Rows from block 2 of the audio encoder of a small encoder-decoder audio transcriber, named by matrix and row number. Rows with one number belong to one neuron. Each number is 128 + 32 x the weight over its row's rms, rounded and kept within 0 to 255. All counts start at 0. Numbers have three digits each.
After each neuron's rows are labels from the 100 clips, of 14976, where the neuron reaches its highest value: "top examples" is what is common among them. Only what is clearly more common there than usual is listed. The data: read English sentences (LibriTTS-R).
# fc1: second MLP up (encoder.blocks.2.mlp.fc1.weight, 640x160), inputs 80-159
# fc2: second MLP down (encoder.blocks.2.mlp.fc2.weight, 160x640, transposed), outputs 80-159

fc1.92:078085134082099130107127099105182145152178117073053149128073111105119085119115148144140175132204055146084076122117091177124162165114116157154145127120200122125181136091145100130124088133101123131154113165153166148118100141169134131141169123
fc2.92:142200119158112164114154106127117107160107130144154129117088151172061047134073186097161071179130171174134161146117155060103097140178139130166170138148117096158131159136111146112179154137086072112101123107119128102121113133142134073147111158
top examples: the word "i"; the word "my"

fc1.178:126159136128129126118155138167148151117203103135135122151175178149117132133142075164130171157134059132050121088070182119077141146052119134107097151225141188083112120138093161162130149095103098138153145069071088143072151121138149135144084103
fc2.178:127129078103082129143182121182178144116147105148130117120077125127131104111119121132105148142099127118081143171107210143185124105029161141119071147150169101088081093113117168123170114129169111133139121122117097082126177136141144084145100100
top examples: the word "i"; the word "my"

fc1.37:125112138094114049115192086136104150139162081124096129167119087110107072103125118149123058181138091108105058094177166170126150167160168115140134170154149154146074083145130178153121165081098078143162131123106130142158101141153145098179156135
fc2.37:124129172116181113108081146136073127119097113103106192209173138115118130089167108101128115173091074149164109107176066112105132163205108155163177102165097109102120178158082121034124143141144126132145137110111186126150097129090108124158151136
top examples: the word "mr"; the word "said"; the word "me"

fc1.118:061087091176087118120149127147141174123144121178158150118062146077058185089152100119149113185153084180134119087076134178130097136106121147061081144117136132148154158079157143116135145042126078106092154119110116101121154184178225100145126087
fc2.118:098104159075142076120110114122168122120073176128109174131175087138234134116156037116154133091132126128158061100121127185153145154146119178131133093082116242116153147147146122141086101084126175091150155133116157119086138115095146128101106104
top examples: the word "of"

fc1.298:110162075131085069062157103125130144108185154122163115133109120143117111127130052128164119103141156183075063135134185072075168137166145149108088142100116151216112103164119166145105102109100054131178131133072099132166064146116135167090092124
fc2.298:163110114158120144094130173121090091149180081104102108125182156116138144171097189099138113162097087145171076116116067141059153132146072142140140129136154103183186134097168141144103045168135110160105157179090088139149126127120092165143091127
top examples: the word "she"

fc1.597:133057135140115124141146146142132136142184110123093149060089127173152086149132100107179093120100122080111124132197130122116112146114081100147153169153129168140072169129152090100071117094136109093173133171129047099089150098098149168058121090
fc2.597:158114151117144187131137133124132165194105189128054146086152129109135161117157076121161135123069110130133143135169122101161092184119081165117139153131127128115094196165144107120110096113132043177146130113155096168139161124184125150154106180
top examples: voice: female

fc1.505:062154081107151137129122074156149106153132152140150111094154128167181110063133077164120162151131139138118103105116147132171125137099135135143096169100143146144107166156099183128104134113153091142157172090106118134156101168080094083097076115
fc2.505:169095089120040181119188133117102118131143119106157125128160139166142138210118161106115103108123090103127101119172103129165156090072106093136089141153165111116122129123143110150115076148113103116104117150123077125165083130099075108172104166
top examples: the word "she"; the word "said"

fc1.600:093122156109110095129112110149062141154164171130126127131131163120137115137102092128148155100126125133071178134202129103131136128128144142116166106068133146168144105107067113040164088124148132128181124097129150128169118112133112144124137101
fc2.600:141125127077161080102162130067151127186151118177155111118092116103087150120137134114127180127165168175141121142147035135112091117106120137132179056130148140134125146168152074135117125082099128056127138101124092122142196164119140192145110065
top examples: voice: male

fc1.334:126146131088145139051063125133158166131139169127153134119184136164120211131087065197147161077137109142172144119119190059135143110169110083108096117069143156130088089158131127138094184149098103148123124087105102126167147148109120107151121130
fc2.334:097145182156113095112181137137123146146140128071149155147127122143115121116138071152095095101092152076199120098110184128138069163145112149158168139148179161107135123130126107111108115161133138195129165110158128155147103123154103109162083093
top examples: the word "if"; the word "is"

fc1.335:114124111172093143183185120135166169132145086107106154154124160149143115154148126165121147126148081110085099102107077163085117112124143153089113164143163178057132075172073124109051125119119078128152155089080091135147096170130146084180119107
fc2.335:149135207184115091132156098101119141121127100140137112157064171106098132153118132059137122089118125086176146152134101124148100101142199152092138104091136141160188087113100109086137163138104201181083187142101064178093130124152127067168106172
top examples: the word "her"

fc1.498:127083129074071128158099093134140156155159118130121126181121131100142151061085125164101135124165159113104164082164078146137140142134126145118142104105136132154105147145155167119136138139142126223209153127157143158168124103115201106126122128
fc2.498:163133140071196131084124130132118131126110077097114143192134122078113189118111135147068114141140115190135132095177125119094116150133110148215146076146125190124114188116118100136153137107102142083062103142084122124064141185111155209145097131
top examples: the word "not"

fc1.432:113173096180119120144130121190116158113134174119112135139120171117115086125164098104086093104170142090178176118136141148169178082106125158074095142079120170176217146156106159107080084121142148137096163092148130181160139082100186152136096095
fc2.432:109158128107103148125149126145133154157124135165144092112142108093158080123116098121100176137174110133229164129169158119143177117203158101166104111125111141145161136142147146106156089085102133141078178136151127192164144101105169155177176120
top examples: the word "he"

fc1.439:131135147128078135103121132144087126079122142103167083134116114073093162067101121112131123107150114038086079150145157105077137182143134111169140102130186160127069159128180145177107142139138113116143127087136091128077172139103146130143067115
fc2.439:115143166102117042146171123091147157142093100119160140123139147097119090157120099150132139161114102133197109121132151166110165163150167165123029105144151127134092117112123139108167148070102137088132205144103106164137123090137123083169109146
top examples: the word "my"

fc1.314:070149180128133160167081126131134161122130148149029155176127116162149162099108156152094167155098110159145152155139118107129108156157162119095079058115147176076158139104183182095164079069138164153129121112145049164131100164180123132096093118
fc2.314:153123150123149223131120118124155145136161164167110130189127156118136147127126112176120160142070126152105157179161112124120146144177130201146130146154136111145138091148169118129111132134143102178079181093198096110181113172179118092095116155
top examples: the word "you"

fc1.292:094160154100082100091116113183128131126164082097185157149182164086100112126085104133106153080146116084063157159081168133101136140131092141155157180093143161142173113127133168078089071182094113140122158132108068148165105105133108140127136072
fc2.292:136128150122154104169115066144099089132168122140154085125227084107086151033067100081102149147138180118107113099082158159173096107109095166154167121118083184106179086116130114106187078132129104116156142107145165130106147204081133193163162108
top examples: the word "or"

fc1.70:134129110145112122090128145127157151140122132145138132121116048066162147127128114171188165146135137068070042147100182106143136174149138102152111132098199135134083160110142177108109104229120075183149130048126099177146127134127089081134157071
fc2.70:133164162112107105169155140118141122136046080133100127094190176117132090154108158125087134151132121137150126135083088213094125133112106191143100164093137120142095119133154072173146122080149153104097177172058146154108076131080144070140076093
top examples: the word "not"

fc1.196:060129128083114163169148119111132158140203148093109096153088183112071130118120133116118173123181041109150138155122099172094117132104114122094131162106151215137131151125134109127093141171166117125173132174101084141125132143190136130129068064
fc2.196:107155107083114151066177113147147111172125098149091073135126101146112110134066159111080185094115154176118127146159124126102144139111148154163159092144134134152158150166181174130062103209061172136207124120096096151110136157071077043169123152
top examples: the word "and"

fc1.581:116191121128094125171085157100126146126205056101169151126177131072073201092077126150135088095156090095152165139098157151107113136067145145140141130108153225146083100122097162129086157116196136153164147147075058130097141114133095134091142037
fc2.581:121134158118128129135140076096099228109156073102113076147038176109066169101137192143107098066107151127169145168095085110095097138198074113107140102129137122196085080091113139074119125104113127094113106127156124131128100088137138121167078149
top examples: the word "could"; the word "he"; the word "not"

fc1.359:114157115148131123095103163126121164131132145132189146144118053090139123125119117103124122140120129145068149084123131113095172163148108102180095124131138138163126152105116119119173158088184088177128133101095122153128181101154187141122085161
fc2.359:098072112103151185140177149051151124119132124133091128154117123129154191121174169176108131122184175188089104091105080121136079134116172134118152052121114113132085117096146093128072121148128134181204134124048138140137086138119147130119094084
top examples: voice: female

fc1.87:094163152064098119136109148113137093092124123042137135142143145167145128122070095127149137126153108032107079073125145130155121159124194150110098155132144149157113144179119149142107103144099152192119137171155161158110115081094129101176143143
fc2.87:084118132140125139137099094141142128141177137155142081130076133160115165109086148128152142100171114175136153152022076117144118094173112128159080157158131157123133087137154052164112149070102113119060135152072112128202142125145210142083150169
top examples: the word "you"

fc1.602:121135180147086104143134106149146156135159158091129089112161089137156175086082086196106122121146098171126143109142187091108138126071123064051094144130118143074105142140140110087102131108112150084078142102144125180137198159157147167147140107
fc2.602:119087209107128184139128097078133088123028163133119120180079194171142120152114142114141119085099151134149135169134160085167113147150118176144104141062154144156184091127137101169057131101100121109103166106137167098066065151164131086146097130
top examples: the word "it"

fc1.108:151189169096079139140101110140170169102158131096145111126184151115143142123150093198102128141138083123076192103157092123061113124140139123186141077155143134123111124136073185142082074150116154162188136112160085177125091107112161127148094125
fc2.108:121126124088152069085130186140101154128085113131081156173147058082136145141119091114098140139114113242161112123123151115153151181115107086142137107110126080070160162095136127151199102177104123093074138114109147176138193131152103183136086103
top examples: text has "keep"

fc1.206:111172080121017033132146129148170105143112172143084086130114118107164143167122115121167153104166115091078132087090124139153127154104182090110147111085149148142119122142151144188117119111182089128135162110058071139053099113140097109099117107
fc2.206:125149116092162138146110118110094113130153133090089144085138097116108179060107104130066099085154130099175143192139151146156096163110126138190194088099142133134079081098115105163121150101140162131149120104141188099132153139135112179104158147
top examples: the word "to"

fc1.62:113141085065180058091150112131090110117133073070123159154161125130151099096154096171120083183156114139167102123097156065134134095133103158171099119120132102139108091154107128169089149141139119163107159048106093150095132124119157146133129133
fc2.62:149089124151111112105135136141079110062090118152149132058131101153189113129068118100091101126142147136174080057136132086154146095157134114114138176127092091102162104107176124155096079156144154125089109166183174078098140105099126121157123076
top examples: the word "mr"

fc1.241:072116139178060104081102137132141136113187104110102125138163101136107149150086089107124217112136129154067095136097187143108199097157176148129099118088130153168170093175153146153071102118109080141125144135121061147125084157105155138152111107
fc2.241:150150107187126113116194148194119116108167086145144102165151171171126088185137136142129164131084109117121103149091073122065095140180075140153129115169123136184167120150124138168103059113149128126122106155109063114093096083158112143126086154
top examples: the word "he"; the word "she"

fc1.120:131133121105153110156116164149170162118169161097153125193105028151156134137195086096164169068152129161108082091126197119160170173071173130118082136099134138162107124137106064111168102100162078067092130091100135110126134161175157088130135111
fc2.120:140123129149095072119081031133125142141116141131163122124150188152151177119118141161097119154207135105158133132122089131174107092160094131153106130118133140102115062140080200145096186160095172203162123156137155115178106106117113157083191167
top examples: the word "by"

fc1.330:102147077132125097163128111138083116125130164165121125145099184140110085072151102175098118153130105119149228124142112215125191106086103122137119101114118187153173117122130157120131094139099150114118117114099106175130165152157116117187105141
fc2.330:154117121156084140127149121081111091153144122169137130160131169128096148154112075141108170098105110154189124153196188117172192159143115151117098141113161119136160191091201140167107095071137137127091186138209127137138120057098165136197086086
top examples: the word "he"

fc1.459:087150082142152084146177147120154041066120101085085114125127184152094111112135134195057124109077127108155181156163136158123191092129147110125087100092150171184148095111147189112178116143120143103134137132118154164137150102160150103102103107
fc2.459:129143094209101101184120127101102061103130126146152067123179127107039166094129103149099153098113095148151096148205099149179193136125131063153180161151123123124119146109149125113129099161104117089070158143207166147157088106153105109176090085
top examples: the word "he"

fc1.568:029132078126065093100149119125108149155190103098173145180104130094162092145062095096103168158150088169111121179126086155094177129132162062091101192147143156143140114112084141191083092176084105151183111152151082163129108107164139130106143067
fc2.568:121100086101142135136135136091106079164132097086137135106187138122114115182190077103141124207116090155135059116178125144125181098089208137094089156090153133125149160098133133149172114167139113114106174096124128169148141169159103158146125092
top examples: the word "he"

fc1.106:153128127165123135195119159065097121144121089140135123148128108146134137153140078154115163143112145140126117171099160087160159097160217109172124084158128159157163135144124203135120136111176173137147129099130148114101133129142098146146106163
fc2.106:194110102160177134151156097125113125122110138117151085215089124115126155156109092106129135106099151158145143146144105110049190090163171140134116117194081159122136117078118170157136145140168154086128111141118109144159130143115126138094064148
top examples: the word "you"

fc1.95:105125143066161162124139170147075108163161090125140177136120160137171114125106136161122206172111122099128116102124128083105099147117184086145104096135147123145076053125081124167133097156149103137123116169140130127113129104166141127105102098
fc2.95:052130098176163170123116163136114135125136105138145128121169128119148149133142132138119124175117127111148067102151092101129077096136110117108114085122123115111109099135105107181146089165097107124101094145128126072136131177157110132099068117
top examples: the word "mr"

fc1.307:156138128119145144214125108154201177112157101143121142161123116117157133106166132161090113104150085111120162095117062181093090148093136144087127106174171163118118147114104097120108167122160088111123127135083141139132128109100178113159102113
fc2.307:174118171118126115098114131147128121160097093083129154103141152138143110130129143121159172106127130129116176107139111165208082082126156131107111146100151082104157106118076139107143187126136166166144183113092108170099121132103117044144147196
top examples: the word "her"

fc1.465:162103082136059065114103134182190185190120168121177096128109088095151125049088099154117147132151135132083136124072168112073157168133123146159131098161149144148118160126137171109104113147101107193208146126138150160098100118092087105128086103
fc2.465:039115128147140125186109088141137107140128164075126115163132147154156069131149124089171102122135167115111189142136141100178071104151166111138074137082079114067161151146178120121148048146113142114157153162191149113103091131126154130143099114
top examples: voice: female

fc1.628:166137175128135115200152130084195110158200123118179126124080124090117147190126113102153174094095143132104128158130130129169131142089134135160086080144149145137167136166168189184135169138166121161156157154148109157155104102155127085160175149
fc2.628:189139093108144181135152058125106126116154166126113111137160127121098185173110117092153149100101114166147141177138141131094150163129189159085094159123133140101125153102115145150195114132129169099167133101138101116128073078140155028088143159
top examples: the word "you"

fc1.565:116165132132071144096081133137117156172166176136142107077104157129085149102097125116118083084131159116092108107136131094082186145136153114130144151118141136154147165130184128131089127153133105103124135127160119141118101119138167110120135139
fc2.565:153129180141137107152163149124187138069144054173084112124097136082160137143158135139147117157058139181147103152150137159133139130105175139128128062125126072148129112136222091110150095107110122129092078113165107137149187139137117130101152101
top examples: the word "the"; the word "of"

fc1.466:125172107103107113149146136152111208139127179098109082170063120102128137055156113117138143097149013151085099105161109183092132166153172093093073094122170119109154114144185091075149113159131070099153132119119163152094158125125188125177157146
fc2.466:142137152134135125112111130133179122159133100105142141058162164124107150168099126092122189164105213129179147201140162080116148123087097163119150131096100102146110101105065214146121168183100223116099112125152098138083138112147125111099067127
top examples: the word "not"

fc1.0:068231144129131134166071112146158122152077151117128128188167115125123175122181138104119105116100119145085113096108109129117174112126115095108110096118159172204103111156135149071124095173167160139125079114122083139180090134119125074123189104
fc2.0:123172158076141179094130086215155107140106130151100132141177106091126136113092123133117097124103117116093142115104134120133176173113084111124118114152128123205158102118141141123151096065090119146096095088084084107198053123132130150197175084
top examples: voice: male

fc1.8:077129101057165127160154148082106149141168101135103165161099079118151118124118065175192103173178108169117102092165125177144126132036127097120078124146121154109165141096130095188073154124099126130097183149105133161081112158153121136095134130
fc2.8:114145092106142144077133219113153130099120091128082140162144131089120133187160111140099169154060106213124132151185147071105095142090093128182146105133119111148121136081081112183139148137135167136098161115080074143133123150141112158122053135
top examples: the word "if"

fc1.263:082177140202143112135081186145102155136192115122110167180165085116123149168172109094155135172189170136135131080153101115091160172073085143125082106099119142097124095151104132129114073125129140126124167080137146191108109088128132130166165081
fc2.263:183156144125177113133095117120067095200100113133156138163077169132035070141104142125095098150104128142125135141111152097124071116185099099136130150153164161148126155109188109123135075153104128105102135146167144097135139157159184123086080092
top examples: the word "they"

fc1.388:108139123097071087050116179138149171116189153128114106173166149109121118105094069177104115133146095156089148117101159097115156136080122112113134133137145153161063089115084151152152109129204134177159144099087053128103129127136157112133109115
fc2.388:165129076016136109168096120110119147098131166128147176112111199112126132160133095143125123136130099143106116183104135141119112157075135088159115156124129140135107189108099107103190128141143123116142116181127191116101161098125083156115149108
top examples: the word "my"

fc1.261:135140119124084152124158073131104152106153107116088098133152084128147165113117081121186096111108119173169074128082167117124146128132098141116109150113136175152104068178139140149075110131121115108106155112099145173084131210100116116166065080
fc2.261:089160163167128095080134181149136070189116126137145099116137133108100097102166090160080141114116165127191140135161156088122126137187076146114109163149125080135153174147132148115149119116123142189152127114152108183146101142108147114143063143
top examples: the word "his"

fc1.592:021129127126149146184127176127189094107148076113125088119112148124161146164075118165153133119130072148086124112119101186120104162128138136097069136123145144151134140158155112149125163117109118170125153162153136155183103133106160079131133130
fc2.592:103146118165095139077099062133087150179104142147102094132128117151101143064044106125136173127151097159173134159092098087131170144162124151155130102093067152082091127177148116088118118103094141147127134122075147119132159164096160077148175161
top examples: the word "no"

fc1.242:094103153083135100151173106131134119141160076095115100172121140058097073131169086150133151129146131095079124068177150141091141153168177100133093139129154167107083099108072113123145131071091090099161134090148149163135076098161139088199163116
fc2.242:131152164087128136138135156108103124114095120118112179209148114124112143120130125096124105121098113177163127142109089168136122154177139182127201105174084113118096202132107127113189125132128151110163116122109146111073109132079092102111142120
top examples: the word "not"

fc1.211:097142097096077076146108141121158164145138127163152142109089064085149157093112076167160152084172140158160123133079122157124157163041110149037091160149112154146176153129140149109107117077166105136098123128129108117106151163149208096088142118
fc2.211:135127132107100083069128126088123106083106108135084162070138109081154171137152119167129128103095170171203115165143146123163121135123089162148177089053122145230111138120155138216078148081196144131132141156098147134113109162072107135057101098
top examples: the word "of"; the word "the"

fc1.367:113102150112136149131171107186132143127170129168196106076204169103170108114155125145145082162125238124118064095159135114093088132063130106111097087167093084139090096140126114124102130194122096122119177147079106140120210112124094163115133168
fc2.367:138080134086134139166167107188124107152133129183157164121121154125168134141119160017140104070119164137155082108153178081145085125159129092089124091111085084137135099140094097138119115137110139136116226181099126140103193091078094152160112088
top examples: the word "his"

fc1.311:114065053082082107103142130109195178146150095111095169140117102114107185123127114123117113138105108142095125125111184166124149177117202129141141145186131113144126191141112160175129169146171124124180120211125062094151124178114158124098168040
fc2.311:148167113127157127135138131099084191091105128183119094128153142153115165190061081100139143121118124183096137150109159131093152109155115132109140098184081089149161130197138108060103154100113121148202123132147143096175090137110096086129177151
top examples: the word "you"

fc1.405:092157170085157053077133121154088142151157121147095139112143107104145085110194132135129108131135082088089070087170131176092194189147133083105092171147133171127131096127111157137116146124121105107178136095164154154178131123178176108156137149
fc2.405:131161158144162085091161123175082154061124150141121132209113157108142130072128115152141089156110088102134108087111124107110136147203125170140184074155121145150116148163101121110120165128135106133133129141126172115075126143070104091147150173
top examples: the word "mr"

fc1.579:123157145067081141082074154141179177177166150137145112074123120119115134173095115129142110106170134144085176119147129086070195128166173104093129138097144119119179102137130115142141099112148134158123130141138073170171135119190186112081182130
fc2.579:143118119093171137141213144086149116057140079112106106167179129109073195126093181132155114130135143190114123140151109138143101172112092141249177121179122145116130101126213136117143073137078139102179102119145113078178160158115096187090122088
top examples: the word "the"

fc1.320:072154106160149124121136164132183169120171135142178111155093103151138114136123129141113132164165087132040120111084123120055173107085120141118119140139161159144176154123059116138100093139090104159115147158140083145082113128154142105206138168
fc2.320:123079171161186063201108094085051106125140150131092183159118159129133096137167103143101130114119106114184103124123093093210112074123134105072139112124115131148116126123143088161188190170084152117086094092146169136190118160106115174131159090
top examples: the word "you"

fc1.205:121159130062076202111087151105232166124145149088146141167173104125083174207059101118119131110096156101120110160176099143066082130124126063106149148132167151156182149152122070156153164110114159139145107080106135157149118171113132135129106137
fc2.205:133176172162135129122063156082149089125116180094095156125108082151044154130103113130090134152067169145087193160118079167168105176112121144153066128122099125188152148131109100120122164082122121186136075089173109146138118166129118146132113169
top examples: the word "not"

fc1.629:071106119103083142115091119155098163088185145114117135135130127164116095105176126119120163116130147158090112083144084125102139185042097086136105142147217130111098158093160145120127069120133085129165129087160184137143142103136167113193074104
fc2.629:136124116137109209095155174098129097128097118134131090054054184182101104186059160128115168131124117119122145175095115105159142079111110150137121144099159045165152084111117055109130139157111087107122137143105087098122132110158045102144162241
top examples: the word "my"

fc1.586:135151116156171140171133097114116116126130124110154138185137091153111166120155021113164107162114106074135062152158152136118166182114185140134118072131156161118083207169084147085154108135127099109120125144089166119117176107125142101112174104
fc2.586:166143085135150092035077093127137112149104092122122123136150164153073116152129106084071152127056130172150126181149132069131154146183110127137135131136133117163094152147100197100168170158088136106097069116117138155150129122107110124135143149
top examples: the word "be"

fc1.247:067141143137094138102115173157122140159178102110099155148127159139108083145106094131106199119114083138059130072041106145085162161022120090127086164215147166123109120128125116164135132114119087134124164119129087147137119125128150124170090076
fc2.247:078129097127081116118160175189168131138137129120101137109152130129167132158101091146115178202136119132041138151100158108151144128041105141141076116137148116091118138122097143160197074105154107122099118164098135081126163145152138135133094169
top examples: the word "i"; the word "my"

fc1.510:087119095142138159192106155070161128145189117104078159124170128151123133157082088133199192165157110129105160107079087103149141119001134146140132146085142171126128116139097100133088130096065079093109176077090095150146150113134128130143178118
fc2.510:174168138232122109141128201128113120107137057136175143193128104107084155147076087137157127152142095159131101148047131104090108140181084167132135163166119108099174176155091120100098120141146103201159139171120135160106099110123138131115112219
top examples: the word "you"

fc1.154:110131132116163108144161134089116135084190094190089161195166096124094084128096109160127069178157052121149144103147103149046189084137122081107147162161164172099174107106103125129148117150098145093099182166096089207138113144160085121190177117
fc2.154:174072123162141124106099103190141082127090135202161116107120097087117163089085145109116148119138072125168096158142153102100166133128107170130099098156114158136151149080138107090186169176092142090109107119137136144175119124114126146138210024
top examples: the word "it"

fc1.123:102173137131110140173155069114112137112193105074140174164130177086081101122124088114106043084150157110141149122124098203064129113144111112152134099169145183119149135092119141165060113072188137130108143129140045166116153119157117164123164133
fc2.123:109112138141100120157126117092172125220119105159161097115174101082161157100116083143060100166136143146162133186123127170146120113147057170122103141121102083109095125120101076142085112110162164116073106177190143154167122141088158130145154129
top examples: the word "with"

fc1.227:081149125119097138200126154202169208166161094085116124181115092094162086114169139179131230166149084202060136091111090135096143134143121169104115110154133140123156143127122111135142113130197111130120146103161099147108081120143138057126206114
fc2.227:089100141057169125098153097136133112157079188100166181155184100117138110152152139121139161102128137112165185123102162098154143076182187112108169128077116111133104105102118106115098085085117149107076113124183139118072120086130141112128154137
top examples: the word "i"

fc1.69:127146116155083109101068135115146092127186132117132131144159136124105130135137137122123123153173088153147174113083093095067101176077133066130169167169166210150169173102126146122134138162190113156112188111080057188106186176160126137166063114
fc2.69:122065109194162150125181080098121075114118101163111136144183113131113177178135134120102062157142141139084132111148080169088166065138121151120098121100106131119145097087154094109145078081192112112074129172121117159104107137101139126166117151
top examples: the word "i"

fc1.423:038121063142138116155170148070134154098134112157111129168118104124119170174125126138136144151147145127137000091123126086168176152114132143153147081080163134172104082136137100131129113108139100146143132129085184102115080130160126125104129110
fc2.423:147185134131135107175122134158114100116181114137150141124080169142166081101114091119048140083148122152173124111128121111121094117098112180109127136176065110100141115152083138137205137065212126144100130124145142139099174075136153158115071123
top examples: the word "to"

fc1.567:069161120157154110144115155144122153127164111110108121076157173137163134142071075200152144188107121108140122122107097077144145127084117153155167119133145110102123087113093108154112119148165119099121133099122140173132146112114090117154151164
fc2.567:095124141129158160127167148106096165152103091138153135160105112115094102088181168146092095143116107140156147111102106166144089079137092126159179111149116121088077133145112034146110100096141092155135164122109107164160097126151100105154104194
top examples: voice: female

fc1.419:137135107074172137098165123154099234100168107084127099166138148083094159097150124217132098154128087115065128093078139117119149176142091107141112154193146188141136125060117154089119110168130061136145118107079139156127106133156142145136139116
fc2.419:114111127078160155136159045140170122066175149131149115127114173119114201076111115129088127152183140107085127136079124174179078076050171187163143137104156170103137105117093142086138131101156124125175126098122088121078177153092087155127113086
top examples: voice: male

fc1.248:120184151077141119165082146138163143091165155154065135114156092119109138124075122094119126137083117123126058097164079149169173113140101074160138145184101136152070128137123059139074123134163129172145183089139176161147165155156144041147122135
fc2.248:096145118094178217139105112114153098126186133167118157159142085158129131101132144153109123128122113167174097150184177115108104108249104134139075171097131167162098109126151079106117070159114134170143179079131140071096147163094128087139081152
top examples: the word "mr"

fc1.472:123139139148067118166168065120131117147171103077158120162154146137103115138200092108147153179134129084102139125134142109118132124124137143053066145080157183101125128165119147100066138124150104153134151080061077139128093170103140098170126104
fc2.472:153126150189094138094168135131166153113121094126129062169074131127094088100143188110160114152115121147135167087104118139152095052168176156087114127121141174172195134117104119059150148117123107158068179142103074160081090117139136100200066171
top examples: the word "he"

fc1.190:147132100073121115102113156131116114099146161063141138186129170052146112090088083179139093088113140164102093129146239134119136179103186133069120152120117155153089141136115124122090129077136095134159174150098146127116122197124132147148075112
fc2.190:170148116124115113147158063150147097155099106144150121151084182137143090170101150098086143056123069139155146228103162105116098085196145102112138170165163132082115151173080062100148107104104088114132111120092111112158121158135130083156139174
top examples: the word "no"

fc1.129:088117148113101097166152149152123114134126124103080143167132161089109187084149129118162137067169097094185125065128098161145144203136154099106121100109140160129124111123172138105066135154121123085131117060071154179062087154124192117140168119
fc2.129:145139104063145129128117104104109137138076111123145118081138148164133113161106157119141144152043180149151117195165165068170163106098061112184127164104083060180123152140146147135190128165121139113139089131155129112086201158111067122111111137
top examples: the word "and"

fc1.515:159141138072067061129163093189129132077136120084160115180145082154091121094146094198109092158149152142142164098156141117094106159108127119131090121157125212166122176130120169156149149078187089143090123143087076125077196126145196148140107094
fc2.515:139138088045148159135139119160114163132148183098097117087113155107169170092130129148169146104132142106082139174120160108189121107100140125110095158110106066105100157081090120075140109166159131120136141155177177132082155068095048077128156127
top examples: voice: female